Weights of a small image classifier.
Model: arch resnet_bottleneck, norm batchnorm.
Training: muon at rate 0.0021, 19900 steps, batches of 256, held-out accuracy 36%.
Data: trained on crops of objects in photos (Visual Genome), 123503 training examples, 41.2 epochs.
Rows from block 8, named by matrix and row number. Each number is 128 + 32 x the weight over the matrix's rms, rounded and kept within 0 to 255. All counts start at 0. Numbers have three digits each.
# fc2: squeeze-excite expand (model.blocks.8.se.fc2.weight, 768x96), inputs 0-95
fc2.421:105150096104122118114143132120109147151106121108152144093095145099097066172142151121085112125164150059101093161111122139165103115133150125122074086114200120099104091218172127111095140067138150105101175126098121150138111077124087098102146125094202211122128135159088110109097146139172070077
fc2.422:134075141082135116147098127118174106161193117112113157192146082109086133158115162155175087085110196116116099084120142147134097117117140148104181128165124103147125166129156147137107096172082165136139156125137157151088156148146141153114111190100121114158118132106115198100076165089160110129
fc2.423:112083133110094145148110127152127162103109141095171210104112130112169130162062148119130124113097104160111176112152137203126145129105176148127099153122081125097145066173143157133123154171140145186139139144171185060048089134131185077105117186124142123122141171141085157190117025044147094127
fc2.424:117114108093086126079111061124169178108127111178093082061138135081103086047172076157141155165106148109152155152102139148113176080140223162136171160139142078050117053137147123077113171120139155103151189071193174099099103117125169146081136121100109113096089142124193100137110077076085198139
fc2.425:168121156129155116106171137186149140127126112157091131109085119092105086102208094125137084135102061139099139119050167118119147150179132101079093157096149161168178139102154131083156115134107180165092156146131129109128104129102141076178205127091123098074118120105122117117117120136110072123
fc2.426:168148113192120152128139109195093073085178104088115147090110118160074156123154153049142072110085120184175148131152135141138134149155115125187130110150082078051147151110083093103125142151128155079170133094129098092139132178122155116115131071170138129169116079118159110128158159119103103125
fc2.427:139101137122115070128094136054097071151090152149072152142118116095135142150158120122182131145154109099161144118181064161171086172157120140170133094143115130163158172118143119155092107140127137127161162136087138120140121182128192133124064133154179168140071143076111178140127087129096140113
fc2.428:166110082117099172106144139134145149039102106114156134166093084181162137129153147167059130138166074146152126136084152101160159090135081136116110156107166126197110116137105103095171089112146069155094071122160139105152110096143183051172139135170139160121123150103128074091165142143085122149
fc2.429:130114128124070140092139175173098089107135136064122153117149069097129093148108134106136058106185112145148131150164154134119170157194146146115100091151160131202146119112095106143158083155123131091086100114149170145130140111143164134169142155142119181153147086108098186088095139086131093163
fc2.430:132117124092148104142109197156154057097120065070144127129089150126113119115153124143066122146091077137158140133150146121088094122113113126133119078070166086111166078130080126109145143122129126158076134136170144193118145082106175152092081117066117117114093142114113125152117117135171098133
fc2.431:165160095123067191121104126157174111085081090072123089092123120110129120094114061075106111137103112161082081090127108091126094132126165130148133136113098183107115152083199109104183126164106148173121137108137107171133116178153137088132121146111090113119164086164139117033131118189186139069
fc2.432:152168154118112129095165096064096149137146112133096125170118144133168237170083129167097094179094112044082133102176096178153139080148108080116055104137172123148122077177096136092043067088187091082106128136134145059107043128114096110151125191089167147080123120082097129142165119174157146127
fc2.433:101128161101117180103101208083132210126102120119088179113124127121155112133152127102108143160158128146138152110121137110121093148097095114158152060137124070168131112090073138124119124136095174145123100125151099123122128064095145111108093177064147148124160146122069092185098157159124116180
fc2.434:192098102127091116142135149077142087132138119076144112149117068138091101144162131131112107149104164255075096132050175111134108147082137032166132129091188145119091120116136118139136112142099103155150123089109109148118172129079130116126140171138135130064131103070121143186157146102094113133
fc2.435:100114103109141104107152104046113093119195092085145086088100135174091109063058149165126203140077088087112086106137080092164168210100146127120112116138145147126121133131109137179096131086150122091170026125102169140140149097103118128188109130159148136120186125140160106114038162116186196177
fc2.436:167109145050112115113143074195089118177133102118120176123191131167132098110129162169129058187100165108129161101194160094138138187133122120098114118098181119128127173102127123065105117112084133086093133108132119130135123158133082121133115098108136110135088188117092175159114086077104076116
fc2.437:155078106144107088100138092128146113156142126100113126096102132117139079137136095132094160130148119134130130091099158060157147214174099167166105140151160168126126062135076125132132104146123152130148115147162092116128119087150130120143141115135097117128159122154162149146100175095099139113
fc2.438:096114110128118082130141135153186112146087125066114107166113157105189099125109141091146094079151140131142197134131073173131146098174156141159177178096150138072102160076103174145085135079144156164097117180095085092074137107132079125152122111093162133144105131108122112138131164122135167122
fc2.439:122189171145110087146085139114139187101078155144122129110120126059115104094149099160068187107162117115071146061132193120121101225111149094123159119100132138150086135143117076113151059082100067186134170112111116116165208131086130158106158115102152094097088182119111083122177102093115162196
fc2.440:161104095136118182144138110109063109062144092163166142134126112103074119135121135100089056112131118090126105127167112133163181109123125107160128128147140089104116176145123156125146133158136103116103075095146109130093117137133104124153152142131114120174108150147119157133121121148144150153
fc2.441:171153100073142120132176119122147117125152123142126115116099149137120166134106122082124179113109123093094147155147155077168120178153082125077149157132103104138148099098118093095200134166097141132133131172111146114184122155169148109134103086120140120138110132118132149063162089170098107151
fc2.442:144087152096145077096177125157152095139084111194098098069119130120123146112143182167212165137132101127163126128121094132106109116178116139148099103089116124129100130118119120181116113153131134148180162095094157118181102133108141127147132086197104143114127079142118054091113162137071133132
fc2.443:106145133135152125134146103069150079130140111092103158125133124150169111205062147162116143097124094118119086112153179129092112149140103149126189122141134089098146083077142125075116114107137152120141188134089106145118199102145101119179153156102143180111179145103104135161084129102122141098
fc2.444:137114141097076127080091092137153147163071121124064069144106124108094165069097158145171084179133128138131129129125108154128143066145105077160062175138174128112083190111050112153133127139135108148093144095119105143104164079081121140114069110081134122122137130162153153119120122090138076094
fc2.445:172120130092116095158094094122106116133037099132123088094131141118115185106162139103170127133115154182206098164098140107088079094111185182085128122116110144117216127118104134050106120096160099088092193164153130157127076138083176121097137138194137145124144102096109136099123086077163175047
fc2.446:065111115133107146158138172192086142083087085172149108161147142148103087121158184102109093111124154142132083156111126137164083206153104106165203100135172141051143096136126082177158106134103095176104124135139101134151132147091044103185151157088090078100163116196089128116155145112202065152
fc2.447:173147120112163100076141087114163127078137138121173114212127161170104190169089133130157142171088103152106195119137089056109112098123168106121138088121092111141129145085133158159195092113110082143209123142127102133169122113147126110160158126056094075113106089116136104137072132134148181178
fc2.448:132089085104156131139139111116120114096107107120119129126136146122166095164122099128091143079143135170153136107111158094183101122142151088157133133156114119134185093089130136080169110097137146143090096142104097099102111167085205174100120083117202132207080146084136186086119112090117056125
fc2.449:113150119134044132098125150135127094161117154127168163101153160198133167145154140083106082120140137182082088134091139134149114164078177118092095131126165165163163156122142105105125141118197134126131090112179150158096108108095181123070128147180126121094068082089087123164156089098125141147
fc2.450:133101118114063153169096080128096076135107148131071061122119101098148194136219129072058159117107098140079154144187192209157167103053134065115113112076111121121048128072127082161094108125108125128094154129121124190120114063093139071111150128144168070137119134140126110120143097091133102157
fc2.451:156180151171135137140144176132071156108117106116143156128162123189107125131083121117099131071131127133138113120120158154124083117176155107097105156170127126077105147141042110162121139125155147116140117128127070147131169097142158127188057133124134089122173102147130124144154086148108112092
fc2.452:187103128140149144110098157183134143166076162149148160184156159110126094157150088102111184116152101146119079141097111092131113133139119115121093159122118150182137140119165141078144159155154121124132141184155072105157119208143104108153173097075108181133104159144147106111123102163118114108
fc2.453:179097094117202110154089144097198103129115144093090110092147116099113120122122108216161060134155108115109072143131126193065130139144108070131071135121095119137172094094151149131068127199134179113108134104150144106063155108144150114172130168118079148135134089098117146097129121117150219132
fc2.454:136116105101157119117148141129078063141097118073136126105110157116124149197122140133154162135089065148123128062091145166131136124107042107218236166132102126167126141118109130081186169117108107162169142165145121108157062137188179105191154123120170100151130135085114156164142039146097143107
fc2.455:119120157121154142136124154089123133128140093158125127117136183135105109126101107128127120088141100106155125123064154088150099152120152151111193107113164127126131083137133117080144148143144161160148179066087095147154148118141129156139110154136098130100130085104095124145173139069136090186
fc2.456:161126115210112084112148139135110124197185158189123129134073138109138142174128094203083096193118120122104184134115163115091161120054120057132098116105107086158121173168143137241137140098131147154139129120138099124085093151111126076189143089144093120166127173193123088065087128175068123097
fc2.457:120150086103112042142109142097077110195222096161140188109157096157120160183140150142089137106111089140120110126163118113146145069130179088091109125106171109086154090135134180038147118111172148099193098090089087133103110122134094171091111085156114142162126143162160215126223131108130082094
fc2.458:129101086098126133114113097106148129128153066177088136139105095145120166161105094082130174088138123146069155087120155142097108089130179097154138164145130104147156089161088084106150116082181144162127092127114133126120106154078145117118134074159104131224091108095169182101179075121119156106
fc2.459:110140141188150120085170144157123090129071160133117104160113114154095083107088141113109142123114096098142159122106115135112116171189089110132163175139126120100120198140116130107167096092168174102159116120139161119106144161131190097147123079162111111118163135081133185149172170100144125120
fc2.460:140118140189178151114182103151094123088151105128115179152172144087142116154105154112059131179134137121161125070125131125134098118070102140132080111133132105117042045177133057110084097132125123140126101061126097124124116205136132061151129163123176173135125069099123076143105056089143153145
fc2.461:117118143119089133119108078183119078149150115129167142157157133104105102078078133146068162081157085050141151099158136155142113133119115126144077117135152147087178124112104169105062117086169093097123124165150097088168132134116166156196187122109115158110093158098109099126097170101159165169
fc2.462:095136172186095149114135116065095184140209084055095218102176099071133130098068087147108106137047123193098162099124167100169111137136144189157139077131174063121148119106174117162163119107134145107098137137108140086143084098138135111157107118100115172120113139096153071125162111184119129130
fc2.463:174138142101114121088181103107209082091170139143141192122116116135131130075121049074178118141105140154110101092086116124092121180147165122101124132124183138147121159035162130155121080097112114111116159218123118091089125075097163147161106114112164191117091087149115126107103199098139156236
fc2.464:115113112065119121166081084158098121101200139148165107122101138099167107080122126170118114152099157109188127085137133129155089084138066133172114128148131129106072090150190142102096182129113090121088125102086126099100098084212088104133083128130115177132074134141121109138100103160133115124
fc2.465:218128163103147129111084148140055146116087091203138116162127081108161129127115164183089098121111130107140086166199158129115153117135112156146083123147131140183144131158143097130102101135134105093099104123153142123084123122098110143101119144151148196040170098104102079138105116145124138133
fc2.466:150109178117178066150088163110066165151135083117092131165104130100155123134131094106145104209183089187180132144081162076104101106134132104145122107061098153050141145140078094128205123120154091147164145105106088115087173127089129080185082146149149091136161164149106086124077089126131119174
fc2.467:080089118147132110104150094161151111137203122120119106138074136079074132149040098112172100137104155097177104116128174145085129143161111133142134117141175151119132115149125147098113074098134099123118148137053151163138198133104147138132104112194130147222171167092142158128097178097095208088
fc2.468:115148140131117121144113164064113143132117130129101095140132141102118108164129150083125174143132163095148162125123140116151123114162103092128133110117110105073125130113126088100101115094131137179141115116118139138144095139138147094117115155086151147122141109150143135157094119136153122100
fc2.469:103130145165122182142091096138112089134130089200187125110127143127154121199172043112091190101110105093128093146142128169121139111122172171138126160082115138097147105098177116147124122145134122098126118101155120122111166182078151111138121146124136145119095148087091163157150100081058089141
fc2.470:195119095137117130041148097119159081137121128125142116115144178112143104159063149160143131124111188093119132124125132151121112122210113102112099103057125167126071163135095144124129161163145102089117125125118147184147109157111146109153088078149108125092181129143051122120137139134107134135
fc2.471:134143105085127133162089107143210127093075211175073132115184095102117190098143138134107157137151138136090138153146114102175124069163161125141126113124164087133126127209121120118173082143144138107129128120102093082178122119143148145146149117097091079105182172140107158118150088111177132147
fc2.472:115123146132162153151116120112134134111168124110120129097086118144083171093139103108088143113123119116110127113173147096151149120146101156072082091129170085119106114130177137073087121125109150091149156137135142139120137171160170115106159151142139143127112108111135141081127089114132141163
fc2.473:170157151170093134137133166172132109100175101161153104075114138189130083134122109134127136073088163133101113150168151140157142172162072075127183116106183140181127123108111124158115123140096078143134170126105130086197181133145107062139129135099093120146126121139096195185099114098099097091
fc2.474:095127159157142117158069106178101225133138164204145128186220113095144126106113061144114174113095156143099140107108056151157113190135101147175132143090091096117045088061096108113139124154165103067074177099084128149162159131154113118171137105175098192056093134151074130103150118132097101054
fc2.475:139119098153150124059107196101106142152097131159107127148125058077095102102126092120116189184101132121070149122122121167179180113151184093149144086059130083104091157145115130213110131117122085164119137130167125146168192162121092164147067114125075122161110123166109194106093143113145179119
fc2.476:095132068128152096129188091158156123109140164129117129078133134115111101110149124122153135133149114117121130027095164159096100037190138123149081117169088118126069125157179137128135089179111125172131127153072116110132123121121134137167117173121155108109142086136146176118175140214141167075
fc2.477:137156092094119129149119178150083151118096150071084096139132076144123109092161135126059186162133082084120122152135181114185113112111101129128152135156120118128125125107105076155141135122108107130077132113116113118125085153144099092142145120160129128126119125098145144128151141152166177157
fc2.478:163079176108083098133181200117114123120135121174162134068121179180099157128179029133098071145124133135123133139124132176128093077098140046117044098060078172132062205126116075193110108142156120139149131115082191159109109108127119172120070049133140158127111166066147161094045057135108084127
fc2.479:137117132180147129143090089140170127106126113161118099163129154132101158136123124128152129145065138147077108149125078080124092107085196129115132107134089185065148168094140144146126066191055125213110039145095155099079146100114134124140075141095122120151156132135115108103133075169117101124
fc2.480:104134197117142137148089131109089118138124138081154083086131068110097157140172114127144155122115111154104115185081083085086168111117115111082156098073108101188179189189109095104085129111085130131129205094136093195151125141108159064130118099113115165152153110144149109109118235167143125090
fc2.481:098113098090084091169113134184193100130151093157102086172107097153072158135196172168130174079125080099174117076114114142126126209063165138097097115131147140119124127121107133104117091143104114154153159121098094105132128195110106107150135131098133094187126156133117156141088131118145105147
fc2.482:036132133152098100118110076109127084135095096098148099145174116062146169106165120054072044164200167131163112155137098118168135160197129157143187156124152157143174098158080126138096114109148121186131104122157134135069150160087054148155154053128156085075171151114134109072129144128146146085
fc2.483:085171112124109143144155122119079118116203142094130162120095098143119071199125112132208092110143126138161133144058111159151106187085061152113124136131104145135125108197168207071183092106154201055135115092128114104074096150148156165177177111117150122139098141138117155169125121084102185162
fc2.484:102119057071199097059219124067178157169115111104127127119193136138081122138120118123151180109082172114095098125120143172180124169099125113132081134134088131077194106138150087097142083107140083121135137169120130134143138149152172169138125090133076123099133094172141098157123114014122164131
fc2.485:163129133118093160136125145116131139175093112203182068080120117147149142100127113173114197119145150182080121149045129156079121038180157152111129115137083144039146153133151073107117129136138182140151115106098092117140052158109097100106114084089150091160138126126153095164106165110176131083
fc2.486:113162104110120148127148175071130150125173137097140111127106132135103130140096134197197102065159112123202092185123133133121151171126150191110127133161085083138138130120163151088112082108128099135133113191118134140102107159157158190084102098150103104151159153133082174092115122145053039101
fc2.487:140129139073107159142105151189104117116086110091086152140129121134130122148103115141095130105111069054118114134173121136166163107132091139130110138071097168085144171103106095147114117096133156143087070120115129118181101126151196103107113138121149126146113133138188082142156166121160118148
fc2.488:119109130173146116106153147185126119159107101165092255082069134113122126071087109094152087130113105138114185179096080137124116137114193155204102088098101166079126108114144135074091081171125106111107143117153128107162107088111106139138099054118141151082109171181118142142123152143186105147
fc2.489:123121101123124125136193118077128177095086104138113113127089158070080113152097105202122125131136080103184110186076076116127195153142126126138154070145118085124148176060129155092166127135113115173187126143139130100125106082068072111116117115109145141129069124173109157145117098129125183117
fc2.490:135140060110159090156128150125155188152106165140128106107079101170077112116111166088086146090098127124125160136102167107131183132100185123138167102120136084117119105142107083151181111112153132113129063145124131138183085160115169176185182110093096096122105145149192119114181063095088120129
fc2.491:140106118104122124145170119050157122083132081134110147148167145161077098199159086130129085109126128212088139157124132114134125094110110075097132158077078150128101108099120119114072095126175119189159127140114118154111120105179108174095158184084107146108122108159091099081119129138091098167
fc2.492:180119066133145140101130096162155114088073064153104142103112111170194099144104128127083097105180103089124170148153164111112165055088085142167146133170176130096140091158000108116121112168176159104145091136088200073145135153110125137107162068127111109146129128099101152155115126174138138166
fc2.493:025120112086131124114127167163171122121158207111149083137151141114100158133187115114111133151139098143125124100106122166106136115142100138137120173104072119117124074139182127155093107060202120095121106165156104148071185104118109051102197106125114135141118110153073060115128156143102095163
fc2.494:131133066116097126147125157175129118114173133133155057185169131109103134119084133117133057109137100139131114084156114172075119129170166109133121133133174124094033108125145084173107219141130136099111160092058072095138126138134161183146142210118105142145137148179159173146137095112175092156
fc2.495:127133095140123140076163113137095064093121123138130157079109113117076193133147110091058128139137109101131123170106161082161136132154139100116169092133147092066166124193104109178111083111152109129123162128185099123137100097117075130123142107200118137185126163112122167143126057146103125070
fc2.496:114127134144163111155081090139149108136039146147156109160130148161106124132164164081121120131145138109138119146133079106101071066134168156121137130119130150182167140203165128203084087090140119123135131166166149076164123125144110123177149146146102167145107112168126133127149136130085054112
fc2.497:125093101099196099123133203087138148147191082218091157130111106091125117082144168134106112070105135110130092187110114166131157138118141129095132105097162117097151102115176138100138113060094151134125133147088131183158116168113066147142148115174163104080118158096149111119114035141120140123
fc2.498:075130120166139177168127109137093115129160112131059178139144136085156097121172084132122138126091120068102100158084065170105189139137101139085075153093162131172127172100094188152130091114117118153188153147130144085111120127097123088112077135119127124111134137121133130130113130105123086087
fc2.499:156178124120160154130126093130092072088177105118132101113146148113116204126120152170155139148143129131119118053156056082162117180141147131082109118143131144066134156159086095056099144073083172108133141152079124124139139130130134122112171100138087094145136129136136163105113115156123078132
fc2.500:156145143088126125125084107083136158135138122177133134140103112074092120124132077132126154136125088133178096143103071139153114114158140092121075104107194076162137162128124137119159126101108158117130098128099133175128128124107092158068112151128128137128179130080158088117149112123153109189
fc2.501:173164154118088098079106133126108123163212173113154119062085109102075089151123137129110148158118087134112090169178134079186114080065095152170167119180085147089158098151055148075179177110080113119125107101124147168118133126153160105126153112126114173148186091155140117083145131101116065087
fc2.502:081139137113125067158119167163137069094128089157132127144098122135078142150137078120140105132140100091125128128098108138159118168154151110110154152146088135103094080110121084211092124118111134085188172090097130128149134115100143124141116122130153090137096115165170188116155069142146143099
fc2.503:131156130105076150136183117111148093107174124108168129118148147107163194095147116105133136139108124128105096101122155129119129075101104118108143137128135135087142112151138139129186073127145140119160142113133128106137115121107067075149123164091147183149064189133101178127036104106129074129
fc2.504:149125105056144100126109120164176119147159128171101150130187105057132142112152149185083140095102151151116094112128125065132183153167135109161104129113081085103134154141113146127159139133129125122115129139142102111097111155132160135153104105107090178146121135169154068085164155090138136113
fc2.505:102133124098150092143087119094088150137166138140139124157183138110117084151122180107122122146157155085075134163103091143115110108089102194128211114085110141112157104175104157128140091129166140110097102124143075106091150072189133110092206084114116147112129083069072183119145135107124187131
fc2.506:127151117129108096115156121097106161160069130176111117121119151136110135114126159135093075164144075115108081138138074115146138138169084141123117142132095137154147127173083131139121117133152168143144129143111135140132154127112111133137051103102094146172140152176136116187141101103173132122
fc2.507:134141161167062124115112102127110153115132125158132140145112157065136141155125182132093161197133151071119153136155132099163149148136100098085096079128161142149065138096129089086135129113100171148067106096150091091174145124122093135097109132076144130138107157136109118096086080096140050161
fc2.508:093155128116131174045087155138158113143145145123108111126171126086193116122100071140102064136171121143120069104106087111107142074103123147185132164118148193090123105084127147082111131170089108185141132076124118092062071095062159131114141082143109178119125170140129137173120093164110102141
fc2.509:142131109141119099143089090138155107151078135118128087103155116146131106160118141165156124148142139118120114192124111153099134098059111114101135170102130088122181107139121071097123112163146139159098104080088121110175129126118147117105120099156156141153128127118140088131120145143175168133
fc2.510:122125166127136110085083126096070081161108122142129085137131127122143165203140150098115098155060155163178088143110125122163143130136129100163078151104084099154160117094125074122237103087118081126105136148166144119124126150123111151174198050175154082142107086135085109122115146191129155038
fc2.511:066138190138169122106134055166114163131130110103082170112133215166084156085106152169153136109100076159148132172142144121158189061114074159062138099079128105123121110073112132103119065063090135100041134098151079100119194117103118109173158110156110184100134139131134109160113086149154133121
fc2.512:169096146146106123129104092092115045163095124145103092181143128133128130148115123073133134128155171155132155156125139093054147108139064115135114083138105126137095116158140090121164092137132085174175175186142160163075123138181097122135107076157176147113096097178077138081111042148092154130
fc2.513:081091123105103135154137166180155139150115095115071131131115100082169114081159068083162110132072159116204150185112110133188188150120171134164144056212097114198099086136139099123117092098075097141076129086111099162208137061104177086113133094102128130142185131071125131181122127151111102110
fc2.514:062155126120159109139127117122162153076125086084096110108133166123091159092122108175071104116147115115152120178145138082103089156113198163076101119101145088116091118093157098143130113184118113097082167131122057155097093104115102206181154135109181103128170169094108113128155129119126117152
fc2.515:118145168151130157099110101080091132131163140080097102144111124117110136076122120157090087172122152195154108122081096112102140068121163193130153140161176175099130090181052060065093149075100105135153151160116138127183160159074117072089143169144175110147075090051169110083102096134150136104
fc2.516:146125167136153062138066110185136105102106107185164100088138158107140141083094125112107083189182115197127139112109166170140123101110166162130124147135167139127079125160105100132054072109115050129111098149091099132073109143111143158169106091152083112107086160055149069111145113148157106059
fc2.517:110111112146113048116147152144112176164108135097112123063136108083097175194106210110114127146119150165159119098119143130104114165166146143110081159109114132152169134050210120091128119193117146143131155165112103142109118129108086094147161140103098092218152110151096117158129089100103084087
fc2.518:090131104174155164059119105176131185077154101197131146105108095100076090089124127083170139101147155194088126109144165184077112160098112143080160095093148155122128135179126175099131135169108145103133035145093170147098128081117188133121107143127135132176128089121074129116195127154074068173
fc2.519:131143199165148144120144149132107101189090116084141146140129070099099101058121107155159119151136173145101074144167049133103115176128090140164073100160083205099146143107157109173110115124129091131184087145114133078123131120078144144116106143144098159153203048087118105185083158139156104125
fc2.520:180073177079148112176143127172128119078095213181177061078082107121101134117138123132130154121114136111061123104105113182125117134098117072085057176120128123091149145117077121086141135106124114112135048131112096161160217108167088121220105101155114161087124193110125132124113132110116143151
fc2.521:224122173138140077107087089154104118131068124125129099077138119129149164178121160157171135110067095171169103117131161095152147141112071074092173103165148129191128126129127082080130103145114138155104179083151067136162139123082082071139117159167139131120138121137091119112094158144136173101
fc2.522:101117074190127122113085087072112130086113146147107108133151161153098144155129118103113117179071074085146144109111142163136124207116142070083159163084119117132066109137095078131132136115074097129085095150226142078228102150060147121158132138055163118144140059124146099125133105088162127138
fc2.523:157149126083117193103158148126093150107183125105070189102183096076143125051116167129149121163075105140093128118136130136134121147092140154152129146079094120137161114163110217121101081146125170130090075087203100093134156074155114134157118151159108126190115152090116188076118063147148078184
fc2.524:105162154123108123129106120049176134116151090093169135128105122083136093143177134137145209159112148015065111143108110188143140076074093092143067116109125170135083110140132078152069130117168074077190181135142107105101063134072178051181104130108180137068118119112122077095110129169104103137
fc2.525:163110081144068142161161112123175161060079132172143117064208112147144122159155112142152096112134141159112146139082135123101097061091121142155119155159133179125148111184136107104171104100104140114128157106148110138078098115132107135114103122127126089127123110185119075195111042151157090138
fc2.526:101111136158150130169108178148129152146123117137102105135127179060135178162070141123145174158141113124166137125096107151079152143126135125165134190183143092154123122108132135146112125097160176072105108137141087115033109186162147116076142090145159106138122109142093093106193111085179145095
fc2.527:157147176153159130109167189065143139130114106122167123108186183077164108140090173078077156192106140168156110138084160162143117191104142088126136126077120140094134108101135088152157194138090052126060108124114149112088069161113099090152113161087086156061108149084096127064171160105135146145
fc2.528:154068094088112140141157121110132129084184149141107140093142085138132091136117123144083187158158057114112123144073125119158151154140118142109125105094147105163147111120109188181188140171115179135089209099145174105063153145097182119124124105100149103130160109102137125150081149112150109166
fc2.529:141080106111119126125121174126178066103167068109106143098091096173136098141121113064143122144126078117172134123154078117082139146122158128182150084123125126143173116134170167172110135074180161149144131082118154138117119136050124149177111112134100113071152153141152126150098096165129118118
fc2.530:129131035151143078161151148144064107126070086100159103131144094146116135107114116138113167107149107115192100170145136085130129100109113121163109147093186100139141136184230116107088148074160077132126122140156111091099140171154085192187115064108126113140125114119130155142095157117147140195
fc2.531:082096109147120075176057130167159157120172059084124202063073169102108124201109080071137136120115112094092187138122113136121153146103077118137082159051178049123100069140140129145116107164106144120170143139143085160129167133137100111129116138163169165136153138166140106129096115105161096111
fc2.532:142109155061086101096130067145150170130116110098126115131146138169120100143105086077113135121139111095132155053145060106158191114167107144187149156131188078194146106055125130069074133141111132150065123113124134128054206079073146167248127173054141124097184077137073119167132121082134147089
fc2.533:146139155143079117101114142084125176113152156202169117198171117143137066113114157088143147137086142123123135118091166186162138160117121144103121134155146132154121162125150099050154139127134101174146105084116126092194090119114147136139091044082124143084139163130185106085111099105086111094
fc2.534:152138066117162141151139106206114123167167133040107101139130121114175138136106172134153132106158106094151080159062058134112137083135161138103151124149127147114246185114080128165105116120119081105179148123055119138079182128150112145112055122176144106136100103049131126163140127134063117198
fc2.535:106125119144122122128068174127162130157143091128153118153112124131117114132147101155110122123146113141109188131173112098138101146157145088089141149138124131158137144105148158145138100118108126154104085125111101137118131094122106131085114155093102171148120121087087103116085107133121137117
fc2.536:139080080103117134133141167169075092110110154140165138101116143133141122123052182127039072118105117188142169124171146145097137149142063116127149099158180066039132149148091136090103164112175206107146135136118149159102101205128157094115111106163160169143130130144107103090135121140116138116
fc2.537:132160132175173123082141151088100140108153105126076113135128139133191128044123071093116136083230141146108077095124092108115161179166134133142119102245138127121099084087108115077169167132132095091124140131176173119093070152112138150139168109134125116119102076098129107154131135091133124153
fc2.538:120094137117129106122077100144120144053150172057146122131048113111142087118099091127112105141119161111168107107124088116096130149171212122131138110119131150160107128106103134108174139118094100080090110119083117187094185102059158166145186114165134127089093083140152077140122105168154155140
fc2.539:054104092158101140112094130112068107160167137093086084100108105065097156109070080128125121085099102136131143142104129108155105151134139066111141177169119135066145109130145130112126167149142120168122133125174147148114160121120145128149152125124151107163150113147070100181108135095164139109
fc2.540:099147134122084089107106113071119075106121091128105104131117143133165162137140132101127152191117155168111122131139116049069112158106103187150142113134179048079141094098154076133094107101103113170173086083067172123097182095122086088122100097129176098129140091100170147151149105114116155162
fc2.541:131124152209173098127137061154104132124094125159169130099149114141156087149167171110094103091106075117127119060100146074145134122121172127154130090132111165129123095134129112092137101125131116140151157136153126097136111142120084151085106161115159103119145145107105152158161108147162131152
fc2.542:132115065169108090125146167187189088116117146081129156157132118123170142148128110147145114158157069163115122102139104169116114134134131119118134097083180116059156097142137128153166135157110065125161093144132138131136223117078137124091157114130106149109136093140119148097126108085070138144
fc2.543:133101179128168145106159140171081100179123159197122143121107129144185072112109151139167143103173096071173132146125127085154111098118113138085105153129111119125150150113119123125105157157228077114141092163075170129091183170150087118123111157150062143137064126066109140086148194173106100105
fc2.544:118106083122088128102151165172080210147129129163122137114146126077147159123123117085170081131129148053093088085133102222070126105169140054119121154166104184118128118180142171135129154179118114140151127139125109097071136172130135139162130154126105139175116127064114080138158137113181173111
fc2.545:160125141094161125139101150102092149099039147110142119106168070109164063089105125128178173128125066158083121169085130146093163096062088156131150149107124112137126133134100167108149120156157110160152123144140130138168174055158167125104134124093145140113072155067126166099143148075149055118
fc2.546:120160137108130180176117113107156098135128064120118069083083134096151134145167077111110128076116121159149127129134125131165117135115101125125110141154107092163182167095111109115162154155060133092099139138185172130145129146070141174076081128086101135115146120196122098153106119158115058159
fc2.547:108145129120122117115138099119112128093170125136149096109098120072164043094108122123134204077165103127088100145114145147111127160096169080125076122148162118131131073119148107122141117133183164144119133139148096131115164158147129153069132083137139115142153123117095145168141120135106126165
fc2.548:137099122108145112108101116082160132118033179126089139121177131086158107139158090132173124139178129134122114148111121149153149031139178148109091100216201138133166118108094092062113107134091105129147129126104141155150090159097174078148122128182070131089115221054090097116159092162173153124
fc2.549:165102079144131117109192147144117051051119135116158096138140146116199134134178071092085115143081086078133153170143127178159120035151106093147184112088099126112061132099128117131151069204102154131074076121137166133101079137117134125101120126124132150086111152133153131108117097165102092103
fc2.550:087155122094162199101158118098088127131112111137114178092123099096070132119109060169084050177162135079094054121200147087110107132102109152156181171214137075107133132191112130077109129129117123161076113114154117123133158083117135179144142081167136125148072128101090111158091177091062152166
fc2.551:126138115155166146154183098120118126133075120068171034141132175120088141100126145188094151061190128181158091116127151113118129119084159146191106181120145120133117149100140126109120116087092091091132084189102094127163134195161060080123143182154073091130129135045125083095147125127121184099
fc2.552:097131151101140076113108119095107125150110118139121068173100117171144174154094127149155131132116109081115089117088087154133115147141141122130077129069150103087083076138111158144039102179128123090103110129158105175154128197141173142133112123195091147153086084071152124175129143120100152130
fc2.553:084137137039135133116111113105127055107115151117134129079096125146105126147116137126055202119218131112118137129164124123128155121163069097198124113119098184132083126128140189168095131171135113106081130141129039097131097120146140119035125117106145176088115128096151087103191114135155124084
fc2.554:135133130203110186201095107161129083163157129091103097162169193117062126106148094094119097101084120120116122127125158119127090122095137147128100137167112112184117091095118118131078104084125176083177169120111100103127162132108154104136131150135126085084144152167147096165109159106147114093
fc2.555:123119105103145111172079168096118107168177143164124151080142178068152111191156123105103109115115134166122141145145108123082113094148082135184137171198180154226046075165154086146109141125134099139151157052170140117223094090086086137146073095128144105037163114055176110061101107151071116112
fc2.556:119138166094139099102097081152145154159115141126137162097137075175130147116137114127093116150079116136098131128122125042166133145101099128177143136162130068183120114105155115155097157137092130125115113076144119118115131177115129118142153165113109120115144139139172070104115103196109172069